{"dataset": "photos of plants and fungi (iNaturalist)", "train_examples": 45211, "widths": [40, 80, 160], "lr": 0.038, "weight_decay": 0.005}
Rows from block 3, named by matrix and row number. Rows with one number belong to one channel. Each number is 200 + 40 x the weight over its row's rms, rounded and kept within 0 to 999. All counts start at 0. After the name is the row's rms in percent of the matrix's.
# convs0: expand pointwise conv (model.blocks.3.convs.0.weight, 480x80x1x1), inputs 0-79
# convs1: depthwise 5x5 conv (model.blocks.3.convs.1.weight, 480x1x5x5, trained with AdamW), a 5x5 kernel
# convs2: project pointwise conv (model.blocks.3.convs.2.weight, 80x480x1x1, transposed), outputs 0-79
convs0.403,107,303,176,158,176,148,213,162,224,249,161,214,210,227,251,239,141,158,194,190,194,271,243,156,211,171,143,199,162,219,200,205,149,183,236,189,204,190,201,222,216,190,244,184,202,228,200,197,202,255,173,130,215,292,255,185,261,186,210,336,168,195,199,211,123,209,204,168,228,173,248,239,192,237,127,263,182,157,237,212,173
convs1.403,102,172,203,169,206,217,227,166,197,178,184,234,172,141,187,194,284,259,200,182,224,261,266,253,274,243
convs2.403,115,85,179,157,205,227,235,164,190,181,227,298,229,182,210,102,205,177,236,166,123,194,224,202,198,211,259,259,223,169,184,230,168,204,267,161,163,180,164,105,283,206,128,164,265,199,210,177,223,209,168,211,167,190,235,231,235,188,161,217,182,202,181,150,219,171,116,178,203,228,265,197,171,150,187,162,207,185,204,214,200
convs0.404,105,216,260,230,321,121,225,206,245,111,257,276,175,140,240,244,159,170,210,184,98,185,217,231,174,240,194,205,110,221,219,182,187,188,177,227,217,162,202,148,180,131,241,189,151,238,252,181,120,165,208,216,206,226,188,178,214,190,210,186,225,194,174,196,217,225,231,241,205,142,152,200,199,200,247,206,195,162,195,267,201
convs1.404,092,177,248,244,185,138,236,214,178,137,193,172,142,228,242,185,189,158,272,156,191,177,204,281,168,168
convs2.404,062,230,248,254,123,167,202,172,267,177,227,170,213,213,215,159,232,183,191,267,235,66,147,127,215,154,196,132,175,166,172,183,191,179,201,186,169,210,251,186,205,221,207,271,203,213,245,185,200,146,159,202,203,191,141,219,204,182,234,172,237,152,158,146,257,237,230,160,245,228,148,264,210,187,275,150,234,227,190,256,212
convs0.405,108,286,140,210,128,127,257,207,232,173,242,226,151,200,197,208,136,149,178,211,164,191,194,193,223,207,194,233,242,203,111,279,221,169,219,165,219,175,142,207,182,201,216,179,150,161,179,141,190,247,203,213,186,217,131,194,165,223,189,231,186,247,212,246,211,204,313,197,257,205,262,209,190,202,248,251,131,167,183,228,280
convs1.405,102,147,158,110,161,138,174,214,194,201,205,153,210,211,216,169,142,210,232,204,142,146,165,164,146,164
convs2.405,079,199,254,223,263,181,154,197,173,150,193,222,194,210,137,166,180,171,280,242,184,268,170,226,205,257,267,191,288,182,212,168,207,216,234,185,196,200,161,119,169,231,121,182,204,246,277,246,220,257,224,156,166,254,143,183,225,206,207,182,236,212,149,197,223,231,277,207,166,229,226,197,165,198,173,125,123,220,200,203,269
convs0.406,107,195,177,263,172,180,208,164,219,258,194,167,229,275,187,162,230,237,266,243,204,197,224,227,153,210,152,160,193,231,246,155,226,176,202,246,195,226,243,178,215,216,129,180,168,225,153,181,271,210,205,127,203,211,290,179,178,274,179,243,131,112,236,128,199,234,185,174,181,181,217,149,209,136,161,285,181,232,192,139,216
convs1.406,118,220,213,197,216,191,229,186,171,150,191,188,185,206,135,203,169,117,136,128,175,195,141,167,126,152
convs2.406,099,273,172,261,215,218,236,193,277,159,265,183,158,191,239,162,230,190,239,245,198,246,227,203,147,206,196,155,204,137,213,154,251,229,179,209,218,263,220,187,227,188,189,185,105,191,193,201,186,240,134,159,178,179,210,164,290,241,183,179,212,149,231,151,213,152,189,256,265,251,257,263,197,167,165,99,230,198,174,211,234
convs0.407,096,260,195,138,172,230,218,229,197,191,182,181,239,218,200,176,214,177,217,219,220,213,122,235,107,277,218,185,182,162,208,208,269,139,247,181,203,184,151,197,174,215,238,278,148,226,211,223,218,208,127,199,216,196,166,160,166,188,50,154,284,229,165,214,234,202,217,203,249,244,232,234,275,232,206,212,210,191,242,190,163
convs1.407,088,155,215,194,180,241,209,203,140,220,253,254,212,177,179,235,178,184,190,141,176,154,177,285,260,129
convs2.407,056,149,144,198,210,180,171,238,188,169,190,184,244,242,232,226,175,217,259,203,267,205,157,131,179,218,180,232,142,193,168,255,219,284,251,284,245,116,236,231,260,153,142,199,217,205,210,107,127,235,148,139,222,200,227,145,149,195,194,199,224,225,267,178,198,193,196,166,181,195,244,171,137,221,191,202,209,156,196,145,167
convs0.409,097,248,208,210,145,155,310,187,204,191,115,291,181,156,251,214,244,100,186,203,284,225,240,205,168,227,237,178,182,161,190,131,163,262,175,216,133,160,261,164,194,213,211,215,211,241,197,204,196,226,212,165,150,197,202,231,181,196,192,151,202,212,201,157,226,136,146,182,211,200,194,230,287,176,144,254,209,165,186,226,212
convs1.409,102,171,178,168,202,168,192,173,187,192,188,173,161,241,200,170,178,243,252,116,260,242,195,121,233,276
convs2.409,082,167,169,154,230,230,177,127,247,253,240,256,196,140,221,177,129,217,182,177,174,215,242,203,213,178,172,185,163,198,250,223,215,288,218,282,248,225,130,215,197,182,99,248,154,183,216,283,130,201,210,228,188,208,179,136,255,132,245,207,180,206,243,244,138,180,227,180,192,210,169,147,163,188,240,172,196,232,188,150,207
convs0.410,102,131,192,191,176,142,224,214,245,206,182,198,208,257,200,150,155,301,163,168,228,203,191,233,199,218,265,163,216,146,280,245,193,217,161,220,188,173,221,214,189,255,219,276,127,244,263,135,217,234,172,220,162,279,236,296,250,172,176,209,236,198,241,250,144,232,211,216,184,246,208,249,200,179,135,187,176,177,228,185,167
convs1.410,095,278,220,185,178,158,240,207,187,194,186,289,225,192,151,143,232,201,170,125,163,263,207,161,202,209
convs2.410,097,218,182,180,158,155,197,209,176,280,177,137,178,164,251,178,213,273,284,183,266,191,158,225,138,232,144,226,215,242,261,191,281,166,241,240,180,245,222,251,162,192,224,165,270,187,198,173,221,190,243,184,116,226,233,170,176,168,233,227,186,206,208,164,243,157,180,117,113,185,141,190,185,214,191,232,195,269,171,199,197
convs0.411,091,251,184,213,176,264,259,138,187,164,233,203,202,283,240,165,206,183,151,157,182,252,204,211,216,140,266,226,200,196,200,256,230,250,209,233,239,216,106,247,234,246,165,177,287,172,258,210,216,207,228,231,147,150,228,199,186,255,215,210,152,124,165,306,252,215,169,201,260,193,224,256,212,213,169,184,161,199,192,187,196
convs1.411,102,162,177,233,234,174,123,275,240,218,134,229,237,213,224,172,169,196,228,206,191,147,159,147,136,183
convs2.411,102,175,212,189,88,194,262,224,214,223,315,194,154,130,141,184,160,148,180,218,209,162,213,181,176,229,260,203,239,132,163,180,200,200,113,220,244,185,173,251,217,227,215,185,184,202,176,159,219,204,141,240,194,252,205,183,204,196,220,163,226,135,226,140,230,165,310,221,145,229,176,218,218,162,214,194,230,190,213,275,195
convs0.412,103,209,229,218,238,173,236,203,196,234,215,106,215,178,155,187,190,249,217,132,185,200,183,219,199,208,173,112,250,230,194,247,159,190,167,171,232,201,183,174,198,170,133,242,107,241,193,143,206,230,221,144,221,203,129,249,208,217,242,179,281,290,260,242,164,140,210,264,169,218,192,178,242,211,211,189,193,190,249,207,98
convs1.412,092,245,182,150,169,159,176,166,122,164,186,172,235,212,194,133,194,255,268,238,169,215,256,220,250,215
convs2.412,103,187,164,144,192,200,235,145,191,173,210,168,145,177,162,174,230,217,219,164,239,242,142,195,268,143,152,153,249,179,162,213,229,209,232,160,214,204,186,185,225,193,142,227,121,166,213,180,208,281,171,197,207,311,229,178,195,190,216,194,143,184,219,101,187,258,266,240,132,186,194,187,240,176,202,170,263,228,120,237,255
convs0.413,101,212,194,251,222,169,196,182,288,237,171,230,208,236,259,206,143,192,225,208,224,147,144,157,218,242,168,205,254,143,195,250,190,181,229,222,205,122,249,270,214,195,228,236,230,159,229,144,163,275,252,152,166,230,176,151,170,235,161,224,166,202,255,171,280,104,228,167,234,161,185,187,156,214,135,209,171,212,193,221,269
convs1.413,094,162,161,135,158,155,156,170,178,159,136,191,214,234,210,233,220,204,246,217,208,269,238,248,260,248
convs2.413,130,223,188,254,219,261,172,200,204,104,126,222,228,164,218,206,175,155,239,205,185,201,137,175,164,243,241,273,125,220,150,197,188,213,233,221,229,238,136,175,118,164,176,139,248,200,218,242,239,166,243,230,295,232,195,192,230,212,239,101,273,211,160,201,249,200,156,213,167,208,167,222,202,176,214,175,198,221,175,239,152
convs0.414,092,214,184,170,164,223,271,195,188,173,244,180,254,217,252,128,214,227,161,246,133,182,178,228,230,178,271,193,255,228,258,256,135,211,171,265,222,181,239,238,224,156,187,175,149,269,296,279,175,252,196,166,232,197,304,199,191,240,209,183,213,184,179,297,192,177,196,225,221,201,205,182,180,179,208,233,227,205,218,253,154
convs1.414,093,145,198,233,154,161,174,135,140,129,170,211,199,184,190,201,245,236,209,233,231,239,208,264,274,231
convs2.414,103,201,164,197,157,233,215,183,214,257,211,251,135,193,198,192,190,264,166,190,196,262,151,176,195,243,271,170,198,203,208,177,182,141,226,201,169,194,271,223,126,151,194,234,159,176,229,151,236,230,255,197,244,146,195,207,83,197,215,194,151,230,301,251,243,146,259,138,217,164,147,150,171,161,176,189,217,180,164,189,244
convs0.415,092,152,244,201,175,145,181,189,130,222,174,171,209,223,190,183,260,182,187,212,138,193,226,204,233,172,211,178,246,189,194,133,133,253,235,206,139,199,189,284,258,157,190,144,249,225,157,210,225,231,152,172,138,276,186,139,263,299,225,247,204,202,178,180,234,208,221,126,203,243,255,253,208,245,212,203,254,178,188,187,265
convs1.415,090,152,168,135,177,141,151,180,163,152,175,173,167,138,183,217,258,224,189,206,242,256,230,194,237,263
convs2.415,112,200,153,159,241,283,211,255,193,232,247,294,297,267,213,216,216,179,161,150,163,118,178,183,156,198,245,192,212,178,249,234,231,178,145,177,182,176,229,166,165,219,216,176,223,171,176,188,255,239,189,216,124,183,204,162,154,141,188,230,227,247,187,175,179,249,185,172,174,171,204,220,163,239,243,158,253,253,285,142,201
convs0.416,094,206,219,231,171,212,188,247,58,227,141,155,180,162,311,145,220,181,188,223,182,209,166,157,263,164,172,229,208,221,190,185,244,188,208,175,173,201,229,202,175,216,136,192,188,251,225,221,108,261,197,234,178,211,128,141,189,175,126,208,201,226,209,158,211,180,197,221,168,216,256,223,172,250,288,260,184,220,235,215,193
convs1.416,092,175,182,252,185,169,171,153,271,158,156,157,178,271,182,152,158,190,264,182,139,157,172,190,187,181
convs2.416,095,204,214,190,157,220,222,218,184,221,209,263,214,312,142,214,212,160,190,167,190,248,165,165,189,200,165,130,229,163,141,193,204,171,158,213,103,275,167,206,116,268,180,196,158,230,209,196,203,173,299,157,177,200,181,233,189,215,244,224,251,116,210,199,161,244,152,198,174,247,256,181,212,224,154,284,195,217,176,202,215
convs0.417,100,203,196,154,262,252,153,273,247,200,229,214,191,194,169,239,223,100,168,212,196,174,116,174,187,182,151,143,222,193,214,186,155,240,229,170,186,203,197,160,181,210,145,202,243,172,165,188,180,190,257,176,208,141,137,171,124,182,292,210,269,164,200,170,244,160,204,136,216,221,263,113,210,272,179,205,168,188,219,240,168
convs1.417,095,247,178,162,184,245,256,120,149,149,256,237,157,185,173,236,232,172,169,176,237,222,205,142,209,238
convs2.417,112,214,195,217,175,146,215,158,206,235,151,193,192,175,124,247,176,131,158,170,239,275,135,137,224,176,197,139,237,184,166,259,240,237,192,191,223,197,201,215,188,191,222,166,248,282,218,229,219,144,190,225,183,254,215,188,169,239,157,136,248,195,195,168,236,278,221,166,248,247,273,199,139,165,193,253,187,211,308,224,203
convs0.418,096,222,166,188,245,225,230,193,187,207,173,243,186,113,208,262,202,175,149,201,219,172,183,177,163,210,214,180,229,167,155,227,128,202,186,119,192,195,136,274,152,274,263,203,206,236,220,236,261,202,211,168,175,196,194,185,169,207,336,247,287,160,203,153,219,222,205,210,183,214,291,178,191,112,184,226,210,172,197,194,162
convs1.418,100,169,227,188,179,196,284,177,143,226,243,259,154,123,220,252,268,200,152,232,220,169,200,200,193,183
convs2.418,104,321,154,175,215,171,176,196,202,172,182,204,177,187,185,166,207,216,146,185,255,288,224,175,206,191,196,248,271,212,215,211,141,244,185,189,147,232,171,230,209,207,191,230,196,208,160,174,177,139,188,227,212,197,225,191,156,274,214,158,224,165,134,281,253,163,223,128,228,244,217,209,254,218,142,233,255,134,292,150,217
convs0.419,101,263,193,230,186,194,183,192,157,172,219,209,223,197,167,240,191,188,247,163,151,238,205,198,278,288,200,225,207,126,168,124,175,188,209,170,280,214,258,232,251,263,195,151,195,229,208,134,189,225,176,247,209,199,161,216,230,161,81,177,139,228,207,233,227,146,239,187,172,185,222,232,138,165,174,252,215,187,156,187,290
convs1.419,093,176,199,174,144,153,148,141,177,205,194,232,217,233,207,263,216,227,279,189,230,158,189,115,147,202
convs2.419,052,162,122,198,175,120,141,182,227,214,221,182,242,166,217,197,163,206,224,135,169,172,170,245,224,176,214,273,169,266,224,176,225,187,218,190,214,178,229,169,225,192,219,167,129,322,230,182,226,226,229,231,187,189,226,123,206,252,175,153,265,238,197,159,228,147,209,125,213,168,208,175,150,201,206,169,280,232,215,243,119
convs0.420,091,219,213,188,185,226,243,129,179,152,220,173,210,180,206,194,211,278,227,208,175,157,180,289,213,169,179,228,244,192,273,183,180,224,240,264,220,256,177,90,244,168,268,164,195,250,148,261,181,225,188,222,270,150,214,170,231,162,161,252,177,204,206,212,231,213,127,132,177,177,236,208,253,261,269,230,236,223,168,185,221
convs1.420,090,143,145,155,174,155,198,245,252,233,186,189,209,249,269,264,175,171,147,149,176,183,181,187,183,145
convs2.420,088,210,132,205,150,209,190,274,130,229,250,154,209,218,164,195,164,241,226,150,157,250,158,173,115,221,164,166,185,178,213,233,290,202,211,182,196,215,95,164,199,209,213,130,210,174,215,277,171,172,145,193,216,161,200,223,194,172,246,177,265,159,209,198,208,231,161,200,182,215,243,257,216,185,151,72,179,202,188,204,188
convs0.421,096,171,177,115,244,269,189,186,263,161,248,228,241,199,159,192,224,247,224,193,208,291,140,217,161,219,166,230,165,189,227,218,151,150,221,244,217,171,153,243,205,210,183,224,186,154,230,249,250,164,151,123,208,261,89,212,186,186,225,216,195,169,199,218,204,248,251,169,263,168,268,281,214,191,203,215,243,211,164,177,247
convs1.421,095,231,293,289,250,241,178,168,169,158,198,188,163,130,142,176,204,193,177,195,214,220,211,209,217,245
convs2.421,124,62,177,266,216,290,190,211,205,184,194,222,137,170,212,261,252,229,227,278,204,201,179,185,200,208,232,228,235,245,189,177,142,167,133,254,252,202,227,189,184,184,183,157,180,196,188,259,169,258,286,210,190,211,142,218,188,147,263,195,167,142,247,187,162,215,182,235,248,267,221,140,178,211,149,199,192,178,208,193,200
convs0.422,099,287,126,282,223,160,201,158,200,124,254,263,190,289,272,216,187,225,178,153,229,207,202,192,176,215,166,191,273,191,191,189,171,230,235,173,203,201,161,221,251,144,258,227,229,220,193,151,224,134,158,257,190,168,144,216,202,193,233,183,243,219,226,181,236,234,184,199,250,181,200,223,156,149,183,156,224,211,210,221,84
convs1.422,105,216,179,192,151,160,238,220,181,122,215,240,239,140,171,282,213,193,176,236,243,167,131,191,182,151
convs2.422,084,189,143,188,149,147,225,115,197,226,244,205,205,180,171,221,169,135,153,174,260,133,250,248,125,171,151,194,224,152,220,203,244,119,125,222,223,231,208,222,148,220,197,201,196,112,211,201,162,180,240,184,197,224,117,230,218,245,230,208,227,178,162,182,266,239,223,212,194,159,210,191,190,261,232,182,226,108,194,136,234
convs0.423,098,159,175,221,183,225,254,272,133,199,192,240,214,204,220,123,178,243,205,190,131,135,306,178,243,211,176,192,152,199,141,182,210,169,218,252,229,175,191,178,194,209,121,272,249,269,162,154,204,235,267,226,194,157,286,204,191,222,154,169,170,208,172,197,262,277,212,220,187,260,154,203,162,199,217,198,164,223,242,189,227
convs1.423,101,205,170,167,148,235,194,214,208,242,180,258,276,245,264,266,195,208,144,163,182,145,150,183,194,167
convs2.423,095,181,240,145,196,107,158,204,185,204,181,189,227,228,199,232,286,186,182,235,224,132,92,227,166,226,234,205,246,209,230,192,201,229,205,217,257,173,180,124,208,207,95,260,223,176,202,232,185,186,227,226,170,253,261,200,227,158,270,191,225,209,210,174,190,257,277,155,232,172,128,138,176,195,206,194,195,129,220,166,184
convs0.424,103,189,128,189,162,237,248,229,168,227,184,218,154,240,161,212,258,220,185,171,185,205,164,258,222,169,185,198,224,282,252,224,238,161,246,169,221,149,120,167,273,277,242,142,179,190,211,162,187,232,285,241,120,274,133,176,169,270,233,224,208,240,254,189,232,222,200,219,216,213,231,234,218,197,206,161,161,225,177,177,254
convs1.424,110,193,219,227,196,207,155,181,162,164,178,151,140,157,174,176,167,135,132,164,140,153,154,165,150,165
convs2.424,123,143,211,211,234,227,224,212,268,139,208,195,234,168,134,189,255,133,139,223,175,193,178,192,261,180,274,199,159,207,240,183,222,177,192,172,225,161,200,195,130,173,207,194,228,263,267,245,162,137,196,206,156,130,219,205,184,136,160,196,215,189,168,203,225,222,161,247,150,212,168,198,257,192,123,183,241,213,325,161,251
convs0.426,096,209,204,198,209,220,268,205,185,183,208,265,162,177,168,247,164,200,172,181,173,153,165,149,187,206,220,282,210,209,159,208,157,226,240,210,248,256,234,237,116,214,287,141,283,152,228,173,200,168,197,159,179,185,219,139,109,234,258,206,184,156,183,234,237,216,234,220,244,259,177,251,193,162,118,224,257,222,147,244,197
convs1.426,099,208,141,161,158,195,230,204,179,226,221,253,203,114,233,258,209,235,128,233,211,197,228,129,245,179
convs2.426,101,253,162,171,147,199,177,209,167,190,109,208,135,222,122,230,264,157,151,228,215,295,219,164,129,216,202,204,202,144,227,191,226,245,144,221,182,229,178,140,206,168,179,145,202,207,241,180,223,223,256,201,180,213,223,174,208,156,187,160,148,191,229,250,219,264,183,148,236,228,172,262,246,202,144,259,280,173,176,171,258
convs0.427,103,234,186,259,135,212,238,174,236,221,194,291,148,240,208,155,231,250,182,260,143,233,176,224,225,250,218,242,174,177,188,208,165,246,247,294,243,194,145,149,178,188,206,187,164,127,215,222,234,124,185,232,141,186,200,235,191,206,152,246,232,126,147,184,254,151,212,186,157,165,187,166,192,175,186,276,254,143,208,174,205
convs1.427,100,187,242,244,235,141,210,263,211,201,135,228,251,225,169,170,245,202,222,183,170,187,178,190,135,108
convs2.427,092,257,193,252,158,188,258,206,246,230,282,199,170,246,194,230,147,197,232,252,211,166,276,268,222,149,254,202,172,203,184,206,96,187,205,160,209,209,150,199,228,173,154,144,167,198,129,192,214,146,223,223,221,230,163,215,121,202,169,217,146,195,132,149,202,219,184,255,137,180,188,195,180,195,222,248,291,223,170,167,248
convs0.428,104,246,134,118,160,173,217,217,132,196,217,220,213,170,213,184,212,184,177,211,163,209,160,141,153,146,209,184,246,169,179,211,206,250,236,175,128,289,160,175,120,208,193,236,217,181,225,267,135,225,250,212,189,210,232,180,86,193,184,223,230,181,217,186,231,208,284,171,119,245,222,183,192,210,110,215,148,236,193,200,201
convs1.428,095,219,221,232,206,156,249,231,238,212,134,249,202,217,168,133,229,234,186,186,119,237,228,249,208,129
convs2.428,114,163,90,156,286,213,175,211,149,197,234,183,208,234,161,184,112,203,204,191,240,191,186,222,140,226,191,181,144,243,238,177,131,203,178,259,212,244,138,146,230,140,288,152,181,149,206,192,202,191,279,161,209,163,199,161,171,177,224,195,242,212,264,193,291,199,186,158,140,156,188,228,205,202,169,154,200,197,204,212,239
convs0.429,097,235,260,200,241,151,127,219,208,202,192,245,213,273,257,189,172,239,199,226,254,225,140,247,154,161,212,211,142,165,197,199,259,168,201,259,146,225,253,254,157,302,129,113,192,150,187,245,283,201,158,246,151,244,188,200,228,242,162,214,183,181,175,161,215,198,280,234,191,200,214,204,228,192,210,224,187,227,239,218,201
convs1.429,105,175,185,217,225,161,178,158,257,232,189,136,196,166,256,214,185,140,184,250,249,194,123,129,175,231
convs2.429,092,217,143,195,169,224,158,202,131,133,175,210,209,235,201,178,103,214,307,246,232,191,135,210,201,203,233,204,159,139,227,166,116,126,176,188,143,183,252,213,229,183,225,210,128,163,189,186,248,224,248,189,145,252,155,197,231,251,175,206,152,195,281,189,208,200,250,260,203,190,172,179,219,212,256,226,167,193,184,164,259
convs0.430,095,153,151,157,146,231,222,180,203,246,197,168,278,296,139,193,211,197,257,167,249,219,193,128,135,209,187,223,252,208,202,186,214,209,245,226,148,225,238,141,210,269,197,260,182,170,177,186,178,149,182,174,180,116,187,165,210,213,186,186,231,153,242,171,114,292,182,227,199,229,169,239,165,221,131,218,253,235,230,197,233
convs1.430,108,147,199,201,161,172,149,167,136,175,219,186,133,218,255,212,135,151,256,223,215,165,173,171,249,246
convs2.430,089,217,202,257,184,184,217,202,158,244,215,227,161,134,212,182,104,209,173,265,209,154,264,143,199,187,183,152,163,247,171,289,291,227,178,216,225,190,178,238,158,194,180,225,186,221,226,187,228,191,200,106,175,149,178,269,219,272,155,217,212,220,219,241,192,217,195,257,149,236,186,229,190,111,157,197,242,118,223,220,231
convs0.431,086,182,167,243,186,209,180,146,228,146,199,174,178,196,105,201,168,176,191,207,206,173,183,230,180,240,194,173,98,250,194,242,186,240,235,264,166,168,114,262,193,204,272,269,209,258,220,210,180,202,183,177,235,191,218,189,110,219,105,213,102,185,182,218,213,202,167,130,136,189,223,193,225,246,198,123,214,191,225,202,209
convs1.431,092,233,149,171,187,240,158,158,148,171,174,166,270,274,212,149,171,172,230,133,196,219,164,167,185,241
convs2.431,100,188,194,138,177,245,221,219,153,167,224,191,210,169,204,266,188,178,157,222,128,216,164,200,199,203,207,164,111,187,225,343,171,163,293,275,204,188,155,187,220,152,198,188,258,233,205,241,186,192,189,181,156,294,221,217,230,176,160,256,245,212,182,245,190,217,211,233,264,240,220,141,276,199,204,156,190,232,205,212,212
convs0.432,097,274,196,265,204,192,127,259,90,216,173,139,191,171,210,181,154,158,238,231,154,190,252,186,173,241,136,110,253,240,127,201,203,198,196,225,200,229,263,182,214,194,169,188,177,171,212,208,282,214,149,194,210,152,251,221,156,180,213,174,185,309,178,198,234,198,218,205,181,212,234,192,158,164,256,193,238,233,240,218,159
convs1.432,099,172,148,190,182,222,145,179,178,130,178,179,177,134,152,234,169,219,230,218,189,236,283,268,246,205
convs2.432,094,140,147,193,112,174,233,306,189,219,183,215,203,205,233,184,236,188,134,214,248,236,219,161,264,209,171,221,248,153,219,144,250,224,239,192,260,194,161,193,179,271,201,218,159,147,253,203,179,249,261,204,134,239,207,195,159,176,198,227,250,227,175,131,182,198,203,208,141,199,219,253,200,168,209,192,305,232,172,272,180
convs0.433,089,257,166,169,270,199,205,123,192,224,198,216,297,231,241,193,240,199,208,139,162,242,162,198,196,219,187,139,165,152,226,192,175,177,313,179,194,141,228,233,191,252,235,253,170,222,192,188,299,200,217,203,202,180,225,234,170,295,269,233,236,211,234,126,243,154,214,177,184,195,162,188,249,149,171,177,218,203,250,213,202
convs1.433,097,224,223,210,229,216,235,168,130,188,202,170,84,213,229,217,177,238,285,222,174,161,189,181,151,195
convs2.433,098,240,260,146,200,154,289,163,206,193,234,191,217,257,216,185,108,235,176,230,179,199,239,254,241,252,189,190,213,210,168,218,228,154,167,191,207,208,221,176,227,217,187,158,280,167,163,141,210,241,231,188,194,227,174,286,252,185,185,137,154,156,201,168,148,158,245,210,114,263,258,114,226,228,162,238,240,177,176,192,170
convs0.434,100,184,184,146,255,265,256,207,196,230,244,280,216,212,198,190,223,162,199,157,217,224,243,150,225,155,181,132,255,224,200,234,207,181,190,141,203,245,242,253,288,203,184,231,208,239,222,187,229,216,200,196,293,210,199,212,219,186,221,230,169,191,295,182,177,200,218,102,264,151,271,305,230,208,234,226,179,210,151,196,207
convs1.434,097,185,155,163,158,208,192,169,180,168,235,206,261,264,246,187,156,186,258,203,130,179,140,165,132,176
convs2.434,095,205,239,211,191,231,212,216,225,229,238,226,223,206,143,273,220,236,192,205,247,209,155,261,190,212,188,181,119,173,242,180,219,168,206,141,177,239,207,213,186,198,100,222,115,179,236,205,266,264,238,223,218,153,245,207,151,257,212,237,194,185,276,241,188,179,131,191,229,189,244,133,163,223,175,172,265,131,135,258,253
convs0.435,101,194,156,197,189,176,219,227,233,206,143,206,155,148,244,212,215,183,202,214,224,185,207,245,141,132,250,223,209,107,122,197,188,208,213,208,262,206,241,232,239,164,249,188,163,243,199,152,228,214,222,239,237,264,175,174,173,211,200,284,169,157,205,242,247,268,194,192,232,225,217,186,319,224,274,202,244,248,293,169,184
convs1.435,105,231,211,235,180,178,164,162,251,203,138,245,167,253,194,146,190,157,163,130,151,140,170,182,160,158
convs2.435,095,257,179,225,138,203,258,250,203,185,110,174,236,166,223,204,217,188,197,197,229,166,151,124,205,171,146,199,206,270,199,229,265,146,147,169,212,183,161,216,177,180,200,166,174,203,260,280,154,193,182,245,148,204,196,249,158,234,182,225,167,160,248,184,193,291,266,211,214,134,180,110,143,183,177,262,232,176,184,194,239
convs0.436,107,211,146,178,232,238,207,217,185,175,203,169,212,167,247,159,192,186,198,170,183,212,181,197,242,190,155,207,217,144,137,124,219,250,200,155,197,186,169,239,151,141,211,182,206,236,257,194,113,182,128,202,286,232,278,212,241,225,199,258,252,131,186,303,120,215,228,186,220,154,245,206,224,231,221,186,133,204,226,180,126
convs1.436,097,229,182,207,212,196,228,226,233,235,213,165,177,173,173,186,202,182,199,191,177,245,275,298,282,280
convs2.436,111,165,244,232,248,160,217,193,236,195,238,192,263,254,159,168,238,262,178,241,133,188,164,166,186,245,249,213,238,132,201,203,232,157,161,234,278,190,109,198,199,153,191,207,184,248,184,166,166,192,251,221,136,263,207,272,229,167,196,180,272,133,180,235,166,159,220,157,186,139,221,203,166,121,199,261,153,208,232,209,218
convs0.437,098,240,238,177,238,243,283,137,217,130,189,168,176,166,150,197,197,231,234,184,194,208,142,174,169,141,192,134,247,132,176,227,157,225,145,187,185,198,200,196,219,185,253,195,264,198,198,113,159,154,129,186,173,208,217,156,145,239,272,223,145,166,207,246,121,239,212,154,182,194,257,228,259,203,160,240,170,235,169,241,224
convs1.437,107,167,130,211,175,160,125,161,190,116,165,168,155,231,174,148,178,245,224,226,195,232,194,253,235,201
convs2.437,095,165,247,201,170,209,241,223,206,166,166,219,222,175,193,170,209,174,196,163,180,129,157,151,226,216,225,183,183,237,183,181,132,215,79,235,193,201,259,97,213,186,144,200,220,223,176,131,133,236,215,219,269,127,74,224,207,165,200,204,159,205,187,268,194,203,222,198,126,228,155,206,212,240,223,170,203,209,242,204,236
convs0.438,101,207,208,185,226,236,164,197,170,241,290,159,169,223,126,244,213,176,175,192,228,243,150,203,222,208,188,180,179,161,233,215,121,249,258,256,232,221,218,254,223,195,176,241,139,175,165,160,145,131,161,163,197,295,212,237,189,240,223,212,294,177,200,222,241,221,229,205,190,220,160,162,218,165,245,180,215,195,178,66,195
convs1.438,100,179,212,166,236,221,139,163,169,115,109,205,222,230,210,207,272,183,166,223,258,211,203,190,220,246
convs2.438,084,177,245,218,210,178,249,170,276,224,177,205,175,164,256,256,264,204,174,213,132,208,233,164,180,195,192,206,174,163,216,167,182,261,176,294,211,234,247,205,242,167,208,257,174,188,190,176,165,232,126,244,172,194,216,261,208,161,276,202,203,153,232,189,205,293,248,250,228,259,220,123,144,193,176,166,196,267,230,181,274
convs0.439,108,266,213,248,88,193,202,227,165,199,146,224,216,224,269,216,197,220,183,207,132,174,176,219,208,199,272,221,296,158,162,168,214,176,143,205,253,156,229,178,139,212,254,219,263,197,219,167,196,205,227,170,224,277,198,253,195,211,149,228,190,240,112,252,235,217,136,255,216,175,217,175,238,181,162,176,249,194,200,140,241
convs1.439,100,165,145,208,246,217,218,131,184,224,150,167,152,233,224,164,206,194,217,232,142,298,195,180,149,165
convs2.439,084,185,274,184,223,164,255,209,208,241,133,194,197,174,165,230,269,235,178,165,199,280,217,266,266,162,152,233,221,200,183,224,205,217,223,292,202,137,176,267,243,132,209,185,190,220,200,168,194,266,181,181,176,214,210,233,227,172,264,169,219,188,131,170,239,196,219,228,149,219,223,220,137,179,120,96,216,231,178,182,249
convs0.440,099,266,236,173,231,297,222,255,180,175,246,226,179,212,191,251,218,179,181,200,224,231,191,211,155,270,200,191,221,246,192,217,220,158,155,174,192,111,203,218,194,237,228,213,249,208,220,191,151,285,220,169,235,217,153,155,167,253,207,168,214,190,254,204,155,208,142,221,116,245,266,161,233,168,282,168,257,204,274,252,154
convs1.440,102,134,146,148,143,172,171,189,220,195,209,185,175,229,239,179,136,141,155,189,142,150,173,150,152,199
convs2.440,089,168,240,234,213,268,212,237,252,182,317,236,264,177,209,223,220,180,138,224,210,206,199,201,168,254,224,274,259,224,202,267,225,158,171,251,176,236,172,302,170,242,197,248,163,165,142,197,149,145,209,194,201,211,180,248,111,192,241,209,216,211,240,167,170,202,183,191,239,221,223,173,232,199,141,241,194,223,184,115,229